From a checkpoint of a small self-supervised image encoder: 11.1 epochs.
Rows from block 5 of a small self-supervised image encoder, named by matrix and row number. Rows with one number belong to one neuron. Each number is 128 + 24 x the weight over its row's rms, rounded and kept within 0 to 255. All counts start at 0. Numbers have three digits each.
After each neuron's rows are labels from the 100 images, of 14976, where the neuron reaches its highest value: "responds to" is what is common among them; "patch colour" is the nearest of a few named colours to the mean colour under the peak. Only what is clearly more common there than usual is listed. The data: capsule endoscopy frames (Kvasir-Capsule).
# fc1: MLP up (model.blocks.5.mlp.fc1.weight, 640x320), inputs 107-213
# fc2: MLP down (model.blocks.5.mlp.fc2.weight, 320x640, transposed), outputs 107-213

fc1.70:132131130127156131122121131130131132129127131133117124131169127128028125127127111126127100128130123090125128099128085118125127068116130103130143129125134127130127128002126143148119128127196116146121123133123128114126127132127133130117128129125139118133128131000129126132121157123129128131116120196130129129129124129132119
fc2.70:130128128120000125248128129129127125124103128128130130118220133128117168121129128118125128131128128119122128124128122127126133128124098123128128127128113128124121126129153121140162128126109134125128136140125124124127130129107128129121057132128128132123126140126124126130125129133131126128138139129132128109141128127070128
responds to: finding: ileocecal valve
patch colour: pink

fc1.324:134134089125255136114132120128129168131124126130117137145206119125117116127128101126128124153141128128080126123133157131130127029121134119130137127122129131131126120055120128140118135136177123175110129126114129119126127134129134137110121125128129119132129129007128129137115134163132127129127103131107137129131113127127115
fc2.324:128127128125030120170171127130127126127134132129133124122170131129118158127128128114125128134128127130128128130128158126139115128112081125137132128105124128119119128128139128133140127106117126128132132129128122131128128129109124123132103129128130134155143163127097125124128127124123126125139147130130128100134128126031132
responds to: finding: ileocecal valve
patch colour: orange; pink

fc1.516:132133131121119128127135148167127126128128115126118128136204114133000137121130128127140126128135128128100126130126136122127130124109123128130122123129129128133127131112123131131131126139135111134136135114126117113129132129127129126142127151139122111132131131131129126105125121131123126127128127109127183135130128127122132
fc2.516:128123128129155129119128133134114130133130119128106158138214122128126124123130129119127127125126123128128126141122132223128128129167130123134133125120131125128182123128121137119129132135136130132127126125128128128128128131126122124123124125126129130131140114125126131138130117126136129136144125127122125111133128120119151
responds to: finding: ileocecal valve; finding: pylorus
patch colour: pink; grey

fc1.302:128128178116127130102145140136123128127127167141137140131101124128154124163128084117127133127125129169132128114127119126134112128131134124112117126133125132232097091068144130113111131142191095204128132163105129122127124144130095115110105128034127147122132135141121137138132133124100127076138113119095127124146139125133128
fc2.302:128128128144125123133178124129135127128114130128151120101155116128102146123132128121126128128128128127136128119130126042176113128071127127118130128164255131128146130126132128144127128117119130196132115130128129126128128127129128138148135131128101128224103133139222128128128124125128127133143128138128110177121128128128129
responds to: finding: ileocecal valve
patch colour: orange

fc1.144:113148128000144156173143128129132125176129114120130119129171126120127136137143128146134140113132134135135142144129143129130118124130137129131124128115105124136159132135135128135155121048117115086129130111144125159135119127040131113180112130126182125061132129109125124115128132126104118135107136098137109133121131124128131
fc2.144:128128126203132129107123124133165128126177129128126142168127125128143118131122128131125128128128130132129128113124136123157127128135135135114130128136204127128085128128103127122154128130131122132126114129128128126128128133138127123037138128127125127123146128131132130128132130123128128118119128145128130113104127126155168
responds to: finding: blood fresh; finding: ileocecal valve
patch colour: black

fc1.175:117146083000116124178117105124132128127128107119138118124149113123116255103139141122138128128131128122162128135128132120126134125124141133073128130100118126099141143186129080158133114101089125080172129131134127137139133123113135133171146144116126118147130121119131124123132128139121128151125132127145158132115129127126141
fc2.175:128129128255187131129065131128122129131137126128082140133124130128212119132125128129129128128128127128129128131128132141100136130138112132131140128125160128128127128127114130113141129128131126110122132134128128120128129132127128120120115125128128120128140119120078129123128129130124129127123117129128128025127128132154129
responds to: finding: blood fresh
patch colour: black

fc1.507:119130103128097120014153146117127118142134117123130129078127127147118135129129148132124130127052130186132128136127131126137133225153124138122127125132122122111129138150129115124150128114048132112130118127130128140129131122127127128151135163119116135129131125076130119112190117130118129126130146098135145131109136130073133
fc2.507:128139128193170134128126128126122129130129127128100134144088133129141099126129096135129127128128128128121128124128140138060211123255132127131127128123150130128075128128101126122123129138125128108119126131128128128128128130129122128123146128128123119000135103112133128117124126128124130130112126135128128136129127128158129
responds to: finding: pylorus
patch colour: black

fc1.514:130124099127147133117134138126133129117141128130000129105135125124094125128129102126126128003152127119064126119127125129129128069118134118133128127138132126163131125016125134159127126135185125140122138107127126120128128128124135206124119126123137119130134130135129125129089133125130186128124123128131136129133124129129110
fc2.514:128133128077053126170228128129127124120129133129133127117218131129118150128132134133124128209129127129123128117128121128124115125116114122128129128007119129123118128128136128128131126113123125117129221128127124131128128128120127128246135129128141131189125155128122120133131132120126127126136155132129128214127128127055130
responds to: finding: ileocecal valve
patch colour: orange; pink

fc1.41:133108115129166133122099134133137130016126128133119126132236126124054083127003105124129127127133123071127127000128125127126127080114164113103132128123132122128127129036127147144117128126201125148115121129122128119126128129128136140112129128125139111131126131060129126140116149121128133135112116148131125131131115134162115
fc2.41:128129128097000127127128136127136114126110133130135126125164129129122171130130128122117128133129128127118128124131114126126130128063071104129136128123113130122118128129152108128127125117122128069131130128102122127125128131115131129140072134129128133127124161125169123135129131130120126127137141133129128117149128125063078
responds to: finding: ileocecal valve
patch colour: orange; pink

fc1.467:127128063128127128129120126127116130131128126136133130125126126128124122120124132129129123130130134132125136131128214166128130146138074138134123119121128130125128103198130122100121156143043145111130129136119132132135125129129129105125127127153127135115127128121131139136149133127168111126136130000118130141123148124118139
fc2.467:128127128132132125120143128128136131125255128128139059135005129128136134128127128134129128129128128131129128128129132117122128127129131131127130128130157126128116128127127129121134128126131117133126141127128128136127128126115129126136120129129126128126128123129126130125127126128126130134127127130128128128126128130141124
responds to: finding: ileocecal valve
patch colour: black

fc1.568:134132134130155128126111130139134131126127136134116125133191127127011124125131111124127124130131122058124128123130017123124127067121134113128128133126133112134130156023127158147119123127156121165124126133122128113130127133128133133119140128128137119135128131049129126130115148124128128131116118197132123130129126130161122
fc2.568:129128128104000126134114130128127124127098132129131132122191128129114134125129129114125128133128128121128128128127123125126128128123103121130128127128091128126123127125144122137130126127119129124130120134127124122127128130118128129123000132127127131122128147127126126128129131128127125127142134128129128110144128126079128
responds to: finding: ileocecal valve
patch colour: pink

fc1.539:128129127130131128220129199121128130131131128126154112128175149120000125193098129131124136131127117131146127128122101133128126125123128128131123123120128127140130128129123129128146128127128129125131122145132126124129130128185130124130127140128143180131135127095126127133128120119127130192127130128128135132122122128129128
fc2.539:128122128125149124121127129131114129130129122128121142132207122128127135126129129125129126127127124128127127138125141173128128128141131127129136125121129128128179125127125132126129130136129128132127126126128129128128128128126127127124125128127134131128135029127128132131127123127137127129130123129125128116132128122127134
responds to: finding: pylorus
patch colour: grey; pink

fc1.317:127100126159127127103140128128255119018134128132131133029143128132120129196132120125129132128128121100096106114124068125129129127127164110109113144156134125125117125116126152145128129114255131162119128128120123080113129125128143155128127132098137127126124127118132119057118128123090179128105140111149102133134127143129106
fc2.317:128128128100123126127139130128117126123111128129130135128168127128104128124130128125127128128128128125126128127125111131124125127126127121129128126113112129127127126129140126137089127120126140126128161133125128129127128128124128137144161131128130129138127128127136127139133129130129125125138129126128128127131125127079132
responds to: finding: ileocecal valve
patch colour: orange

fc1.115:121127139128124123170128154128125128106130127126119133126028129127138107128128128130131101129133112128127129230131062128132131131117130128138128127156140130114128113157102129131128124127133128126128129082128128103136126129131125129136125122137128126129153128129128127133129130120128130129132112129110157135147122106134135
fc2.115:128120127125160113118096129135100130134112118128255144189145115128140132129140129093126126123127122128128127148125134136132127131130143124129136127122133128129255128129127136126139131137134133134127128120128128123132128131128124127117121126125128130141140105126101135135128120127137130137137122129125127126110131120118143
responds to: finding: pylorus
patch colour: black

fc1.419:125127118130130130216122211120126133133131128128145111128170155124000125154096128132122136130128115130140128138127102130128126127119128128131122124124128127135130128131115129128144128125125130125131122128129128125127131122157129124129128139133146225130132164131129127131129146122128129134127128128131132129125123127130127
fc2.419:128125128111145128123121130130117129131130125128125139134195123128125132129131129122129126127127125127126128135124132220128126129135133127132135126129129128128154127129123133121130130132129128127128127128128128125128128131127126127130130127127127130125131128127128130131127121128136128131127123128125128118130128122128144
responds to: finding: pylorus
patch colour: grey; pink

fc1.202:130134130126127135130126136147143134075128127130121127081163128125115103110119119123134130129132122106128112099133106163117120043121163117141137131115121117128143129140126135165123127105128128195129127131127128127124131131127145139128129123072141123141108084137137128115073127131135129132126129127136139122124123127148132
fc2.202:128123129086127127136119131127127119138118127128104120122122127128126179132129144124119128128128127129130128130131112151131176128126062123140131128122127128127125127130158128121106128106137130037128129115128128135128128132138131125150076128128130127139151164123106126161128137127129126124115127128128127090125128129038129
responds to: finding: ileocecal valve
patch colour: orange

fc1.480:119128105133131128168123159122128133136130128126157126128157151124000126173041129136121136142127120130154128142126111134127127127073128137133124120122127128133130129129106128128172127127126130119130124130131128127145128127132128124128128145130143255122130128116129127129128127121129126144128128127139128125127116128130127
fc2.480:128124128000139127122127130129117128130128126128118136134191121128126131129130128120129126127128126129127128137123131237128124128151132127131135127125128128128194127128125133122121130133129128127128124126128128124128128131127125126130125128127131130125134126126124129130128123129137129130125121129125128117131128124128146
responds to: finding: pylorus
patch colour: grey; pink

fc1.368:128131110128131128230126206122128133134134128127159120128175152124000126130114128129123134128129109131167128129122128131127127126123131128130126125121128128132131129128112129128137127126127129124130122134130126125134128125157130124128127140128141189131116128129127128131128127121128130167125136128131137132126125129129125
fc2.368:128125128125139128122128131131114130131128122128117142135254123128125135131132128119128126127127123127125127141125135186125128128166137124129140126119129128128255126127122134119127130133131129128128132128128128122128128130128127126127135128127128130129140127126109130132127122127134128130131123129124128118130128122124138
responds to: finding: pylorus
patch colour: pink; orange

fc1.508:119132138120129128128125083127131126137124123125059138123152128130130142122131128130131127127128136127124129129129170124127129127131127127145128129130122128093135142129128130127164126119126128115125136123132129142128126126003221081128107128131131131125120129114132134121128131128127125115129128093137127125169142127127133
fc2.508:128132128061151132134144132128119127128215126128122125147074132128077127128124128142131128128128127129128130125127128200134128128154127129124130128126079123127128127128128131119119129119126134126126134131128127133128128128121128128123116126128196125128137132128118127129122131124128128129128120133127128128128127128128139
responds to: finding: pylorus
patch colour: black

fc1.173:109130091130104124149122088110127124123130124123131128114146134114114147147134143137127130142092126128143129126124130102130144137144124134090090129128127110075128134152131122126184115132089130000130129135133132151126137103071126130150149125132132121126119134158135120118163095135120110121122128126143112136126142134118111
fc2.173:128131128122123140128047135127119126128209124128115144208127133129156083123125128145139128128128128124113128131122126163127133128197164128129127127128123126128137128129112128128115129129132130125127122129128128124128128129134130127109151127128124124074134089127129129132128137125127129153121106128125128131126128129133126
responds to: finding: ileocecal valve
patch colour: black

fc1.603:110129110133132128180125185122127130130130128127145116128175164139000125147081128130119137132129117130153129136126100131127128127123128127135123119122127127139130131129117128127160127125126130124129122134128124125128133124141129125128128148128139230129131128105131125130067138120129131139126128127136127131127119128130127
fc2.603:128124128122138126124128128130117128129132124128123132133214125128126130131129128123128127127127126128128128136124131144128124129145130126130134126128129128129190127128124134119128129133129131128127121127128128127129128128126126127129153127127130129125136128127117129129127122128134128130125122127125128124130128123124140
responds to: finding: pylorus
patch colour: pink

fc1.273:129138100127198131116136162125136167129139121126112131130192123111075119128117122108141132130157128129093109125127113130132118094120155111134173128149123133173142118116071133134129126128123125195129134093119117093095140136124146173114106135123134128135131122000133107107110142130137175135137137091141140127123124128124124
fc2.273:128128128127147124127137132128120130133135128129121125133131127128124155131131128125128128133128127132132128138129126167134131128123064126135133128000117128124121127126148129128132128122134131131127164128128126129128128128127112125231103119128129130158182141106128126131127124124126126103139163124128128105132128129080143
responds to: finding: ileocecal valve
patch colour: orange

fc1.249:128103117167119128117134132132133124077135129134133131100144141128120116154128122126131132130128121090131104119125022124120101127124184089070107153154141123124114121129127198133120129127162131192119105129130124125125130126134137142128132128044134131128123127126131127100126129127119163128111142144177093131141125164130114
fc2.249:129128128126125128128070130127124120127117128128127136123132126128117124130134128126128127128128129127129128122127121127125135128127120121127127128138127132129129127129145124128127128127127131117128152128128128125128126129130128131130127132128129130123124135128129127128129130131128125127137130133128128131127128129116129
responds to: finding: pylorus
patch colour: pink; orange

fc1.449:115129129127131128134136130126132129128138126122130125125130127124000137255097128131127112135142078119132129128130105134135128128119128128126128127166128129129132127128124135128200128129127122135135132125123122130128125125129131125177122151114126173134132128135123130131127119118131129135127126130131170116128125123128124
fc2.449:128125127123136124122130129132116133132131122128113141174157123128126130121130128117128125126127126128129127133120133174138123130145135126132135126118132127128255128127125133128123131132130130127127115128128128125129128130128125126126131129126131129128134112126128134134127122127137128135240117129125128119133128119126140
responds to: finding: ileocecal valve
patch colour: orange; pink