A small self-supervised image encoder, trained from scratch.
Model: 13.9M parameters, 32-pixel images, arch vit, activation gelu, patch size [4, 4], layers 14, width 320.
Rows from block 11 of a small self-supervised image encoder, named by matrix and row number. Rows with one number belong to one neuron. Each number is 128 + 32 x the weight over its row's rms, rounded and kept within 0 to 255. All counts start at 0. Numbers have three digits each.
Before each neuron's rows are labels from the 100 images, of 14976, where the neuron reaches its highest value: "peak at" is the part of the image that holds the peak. Only what is clearly more common there than usual is listed. The data: capsule endoscopy frames (Kvasir-Capsule). In brackets: how many of the 100.
# fc1: MLP up (model.blocks.11.mlp.fc1.weight, 640x320), inputs 0-79
# fc2: MLP down (model.blocks.11.mlp.fc2.weight, 320x640, transposed), outputs 0-79

peak at: top centre (27)
fc1.62:143137124117125123122105128145124130130145128124135127134129099128122134105130130132129163189124123109101108129118189131144129133119130111000000128096129131129079173138137119125131117120121130128088130146000123108138124113129098136224127184
fc2.62:154139128127126128128131128116128128094084128131128128129129131127237128120081124128128122130123129125104128127129128128135128129129126127123255129130135128125129127130146128111128121128129131130157127128255131130128122128128127128128128128

peak at: bottom right (38)
fc1.419:127210132130122121126125117112126131114106126158125114156107112124107129128154127128130129182123134140087128118128146131080216124124129222120125132121115133127147149155125120117129125128143127135109129126113121000132125122116120132117117099
fc2.419:139129129127127133128128128126128129132139128127119131128123128129132128131000130127128129128129131150129127126126128127117128120130137126255125129128126128159130130126143131088125128128131134130141127128122133152144130128125128129126128127

peak at: centre (52)
fc1.169:245130132117111128134127138130127120132130128112164176140128127129128136115131125123135139151126126132124089127111127126134132131000137107126134136111128087122101139135132128125133129124126121126099135126000116119129122127127124144124107131
fc2.169:061127128127126127128174129063125126111115127128133079129120147128121128140070120128128099116127134218133127121130128120131128138255127127088160128128130131114143126128143122140128098128129133130138127128255133135137127128127126128155129128

peak at: middle right (26)
fc1.20:128000127132128135130115135146153121150149132089128151117128133131142128132114117128136131085129126115128131154129119126158111135131102000135141124132133124128075107112134130137126136125119129122176130130133128164126127131146152117127139120
fc2.20:131127127130131128128094128129128128128129128128130167126128128128135128125136126128128143128110127106128128130129128133127128120129124129108128127128142128128127131128123124165128137128126130123119129129129124120120127128131128128132128127

peak at: top left (83)
fc1.584:132214128123128119122137105111065142123109129144134113141127122127123130125127125141131121190127147000134119111121141129122135129115140255123128131132128132131130151153109124119134121131136127133071128123115128105128130129113088145131105130
fc2.584:101130129124123127128124127139129129135122128128131134135132132128124128121085127128128125128138126130122128127128128126135128139094128128255127127128121129124128123130123125127128126128130122131126127128130127131129131128127128128123129130

peak at: top left (32)
fc1.104:124118127133132135128255131117132138132110123141130124127153152121130128151118126126123112122127129144163121120142117122122154125128131255129175131142137124118172020124124136127138126131135128128127127123153133149122136126119129127238121095
fc2.104:110129128128123128128135128131129128147155128127132141129129128128111128109226113128128255126182124148129128128127128071129128134105130121138038129126095128107134128128132124128128118128128123129122128130095128128128129128128130128123128128

peak at: middle right (29)
fc1.421:143064126136125136129133123158145117133147126112127148114130131135142129129120115127128087119130128114145144151132124121144101128133049000133142120255136125134095112080135130136125139115118130126220128126153138151128124126144133115132137126
fc2.421:130128127130131128128104128124127128130129128128127181125127118128130128131130129129128128127105127124129129130128128236127128121126126128119122129128137127129123131127104119169128165128127131122127129128019126127125128128133127128128128127

peak at: bottom right (33)
fc1.549:129199129116129121126137121100125135128112124173126111168118110126110127124152125134134125170112131132128129112123133132105176121125133255104125132123126129125165147163118124120134126128133127135113132122111115041132123128113123142116113134
fc2.549:135128129125122132128132128119128129144134128127128122131126128128129128126007132127128123128140131151127126124127128120123128130130134128255128127131108128152134126128137137000126124128131129133136127129126133157147131128118127128122128127

peak at: top left (53); top right (47)
fc1.268:124162125119111128125125079126094135131125130139138121138128122133129128122000125133128127155129139117128125114125176125124131130121144194127130129127133096135127127167113121117133121127126132135100130139119128126120130133051108129194123129
fc2.268:114127129122126126127131128147131130133123128130131128135130129126124128120000129128128118131131126129122127126130128125134128145143125125248130128127126131127124123132169127127128130128130123129124126127130129131128129128127128127127130131

peak at: bottom left (43)
fc1.117:011189132110129119122128124092104136207113128154129105239125123125112134126140129136131126159125130143128124097114127137105136129125143255121128114126129136127171214164117114119132127128141127133099127126121122121129131137117118027161118132
fc2.117:142131129123123128128135128134129129131126128130129104134129129125125128117121126128128072131129132132124127124129128129136128136121128121218128126128122129177127123128159129073128114128133124132129128124132129183126130128124128128131129129

peak at: top left (67); top right (33)
fc1.7:119154127115120130128130088118061140190132130128143117132137120129133128107000121141128126135132146116128130114123156126132127124109135178155119128131129079129127128152105127120137122126128132138111123132124128131117128147057117129255122124
fc2.7:112128129121128125127130128169132129135122129134129003134131130124127128118000121128127118131138120131123128128130128124135128144255125124132130130130126132123121124134124126127128130128129125130121128127132129135129129128126128126127129130

peak at: bottom centre (26)
fc1.72:123153128124112128128134129136110117128140129128165135128126125111132126130127128128129131148129120132118119131111155128127120131075134125124126137107127125125098149132133131128132126127132115130044132137000126126130127128130120133138121124
fc2.72:139125128128130128128128129055125128114055128128129122128128146129130128131062122128128086124103132132144128127129128128129128129195127129128143128133135128124144126128189122130128123128129140128227131128255126128131122128128129128148129128

peak at: bottom right (32)
fc1.561:124168137125129122130128132104129131119123128162122124216124110129116127126161123136149131180127128128135129107128126130086227099129132255091117132124107118122136151132116110116140128135131126140105128124086115103125099128104134129077054161
fc2.561:131131128127119131128129127112128129142123127126125100132124123130127128126006164128128126127135133135125128121127128128127128126137133129175130124127126128164135128128153129035128123128130127134168129128137129199152131128125127128124129128

peak at: middle right (26)
fc1.36:199008128131128136128131124158138117138144132072127143107125134130146125133102105123126130106129126115138132149128121126154080131131110000136145116132128124128075110100139130134126136105113131124191130130140134165125124129138136109130138117
fc2.36:128127128130132127127104128128128127123128128129131206124127128128137128128144128129128125127100126112128129130128128153128128122127126129000126128128136127125122129127109124203128171128126129120125128127123128121117127128130127128129128127

peak at: bottom left (95)
fc1.280:107226129118128124123124129092084138130095128202131100136127119127118127124142161132135128244122136141132121106120130138118129122125147255119117131126127138129184147169118122119132117128141127134084128127123126119131132139119086151166086148
fc2.280:135132128126119128128148128117128128136128128128126135132128126127127128118122129128128066129142129132110128124128128124131128136128130126136127128128116128125130125128134128046128112128129127134142128127127130146128128128128127128124128129

peak at: top centre (43); top left (38)
fc1.573:133166127128129131126214125201130136117122124128133119130138130126131128132130130128126122138127130135144114122128129123131133128120129255126125133129129126127135130128126132123140124133129128132123128119128132135129129128116130139130118128
fc2.573:122130128128125128129127126133129128133133128126132131129129128129122128126143130128128255127141126132128127132127128097126128130129129132131124127124119128088133126129126122134128106128128124133093132129129127129128129128128131128125128128

peak at: middle left (30)
fc1.511:132112129136129134135248132122133135131118125130127127128144144125134128142130123127122121070128130138142086122137109119123140128125126253134143136135131123128216050113143134127144127135133127144131129119144129140120123126120138126132120082
fc2.511:135128127133127130131124127122128128139191128121132131125128127132099128139148130127128255124149127138133128130125128074120129127127129135251102129124115129093141124125130125138130128126125129128118131134126128097126128128130134128120126127

peak at: middle right (30)
fc1.462:153048125133128136129090126154144121140149128084127148110129133133138129132118122124131131112129128120144132142130127127145070135133113000133143124128156127130085107102143129137255137119114129126153130128136136146129128122138146123131137126
fc2.462:129127128130130127128122128123128127128127129129129212126127128128134128130133127128128129127099129125127128119129128165128127124128123129103128128130138128126124131127120121174128157128126132122124128128138127126123127128133128128129128128

peak at: middle right (30)
fc1.426:167008123132130143129134128146153118142153130079127155110128136129142121133102101127125126094131126117134132143128117127156083138131100000133145124129147125131084099093139131138126134115119130123187130130135133166126124128144147116128139123
fc2.426:128126128129131127128107129123128127125125128130130223126128129127143128129137126128128128126088128124127128116130128136128127123134120129100135128132151128121121129127120129185128147128126133121112128130132129122110126128133127128131128128

peak at: top centre (40); top left (39)
fc1.576:129155128128128132126226125118130134120121126128133119134134132125131127130130134128125123135128084134141113122128130124126139128118131255128125135130130127126135129128123132123139124138135129129125128118128130134129127128116132136176113130
fc2.576:127131128129128128129128127131129128139144128126133131128131129129114128126149131128128255127152125135128127132127128071127128129130129131127122128124115128094133127128127124139128105128128126133066131130128126097126128128128131128128128128

peak at: top left (39); top centre (38)
fc1.46:129145127128131134128204126120131135121118125128135127130143135124130128129131126128121124133127130137141113123132125122123132128123132255129127134137130124124141117119126134124146122130131128131128128119197129138128127128124130131130118108
fc2.46:125128127130126128130127126131129128135156128125133130128130129130113127133142133128128255126151126134128128131126128072125128128131129132128124126125116128088135127128127123132128105127127126133126132129128129100125129128127132128127128128

peak at: top right (78)
fc1.416:112203128115125117125123066102046144131123127144135110140127125128126127123022127133134113169127137136137115105120135126115132130110140255123132131125134131126131164164102110112137122132129128132076127128120127130128131142093109153255121127
fc2.416:110129130121124126127135128143130129135120128132132055135132129125125128114132118128127121130139127131120127127131128110138128147249125126136131127128124130121125125131121126128128127128129125131127128128132128130128129128127128128127129131

peak at: top left (33)
fc1.601:120162131129130128125232130115129133124121124184130107136125128123119127130129126128134123142124132142138123122123135126116147125123131255127124133130124127128146039135122130115132120216130126129120128126125126133131130129120136136129110130
fc2.601:080126128127123129129152128122128129155154128127131135131134128129115128133146132128128188126190126154133127126127128098128128136126129129129128128127108128079137127128133127127128108128128125135122128131127134127128129128126130128124128128

peak at: top right (69)
fc1.498:090145120117129134128127103132067130165137129136131120131144118133131126100000120142124131128135142114124116114121150124130123129128126173147111142138128111124125129136111129119134126125126128144126126131127147133116126140081130127185116127
fc2.498:115127129123128126128129128146132129132125128132128075132128124126132128124000122128127125132138123130125128127131128127132128133127126124132129129129127130126125125132130127131128134129129125129122126127131129130128130128128127127129129132

peak at: bottom right (60)
fc1.17:115143128132129135129089131106130132143135125126129131182126099130121122128170122127149143194116127130137128126137174138102149131132136146000104130118104097151124117180129130120139128126123123134095129127081114099130103134105120134132066155
fc2.17:149126128127109130128255128107128128138135127128127122129124135130124128139063148128128122125113131129110128123128128090128128126128141128255158127129130128134150129128154129115128107128130134131140129128186133145139129128128127128113129128

peak at: bottom centre (26)
fc1.622:128255131120129123122128129090107138114091126178129105183125111127108129127141133129136126213123133143127125114118127128107157119120141255121126132126123133129201160151107117110103119130133125150098129124112120106130129134116112146128090150
fc2.622:132133129127115130128135128033128128154132127127127130131126119129115128133040133128128055128143134143128128121126128125128128131125131126148128128128115128140133128128132132061128117128129128134149128128122132165143129128127127128118128128

peak at: middle right (31)
fc1.112:133027127131129133129127127148138123135147130084128146111127133132143124130110106127129130104129127119138131145128121125154103130134111014132149125132140123129090108106137131138127129121124129123198130128137132163127127131144135117127137124
fc2.112:130128127129132127128100128126128127128126128129131166125128138127141128120137127128128126128114127123128131129128128132128128124124126129125125128128131128124127128129122129166128144128128131123123128129133127121119127128128127128131127127

peak at: middle right (30)
fc1.517:160018122135128140129126124150147121141149128061127148099129133134145128131116126124123129105129127116138132146148120127151082131135122000134162124129134127129068101077143130138125134118117129123168129127138132159127128123143143116131141122
fc2.517:129126128131128127128092129122128127124127128128134240125129147129143128128148128128128121126085126109127129120127128131128128121129119131121121128131150128122122129128116130180128163128127134117107128130136128112117126128131128128130128127

peak at: bottom right (38); bottom left (36)
fc1.167:123210135129129115127122128103090140127102121199125122176115106125108128128169124134131129210128133150128130116128129133078255112125135239045125130125117129131150135148121118118134120131153124137108129126099123118131126125109119133099085138
fc2.167:131134129126120132128128128041129129147117127126122137130125128129130128127000155128128130122134134180127128121126128127127128126128137129255125123128110127170138128128129131031127121128132129134173131128133133181147129128124127128120128128

peak at: bottom left (98)
fc1.633:063201129114129117124125107101112138125109129255131114138125123130122128119156125137135124155124134136130127112117137135118170127117139255119134128132126132129138148160116107116135124131139126155087124124112111108128129143113115148126117128
fc2.633:122130129124122128128130128137128129132126128128128127134129128127127128122023129128128101130132130129121127126129128124134128139122129125255131127127124129130128124129150126110128128128130123132132128128130128133129129128125128128127129131

peak at: middle left (28)
fc1.83:107112128140133119132246134117135138135123125200125127135150128123129125150128125128128113124127128133150130121138110129076238130128129255128129137145128119127150000129141135128133125142130124131128132125155125141122093132107134124128074100
fc2.83:124128128128126132128155128128128130166190128123129136128129126129106128117145135128128223124239124154136127130126128112116128132048131131255075128128090128133129129127132124115128128128128125130135128132054128130130132128119129128122128128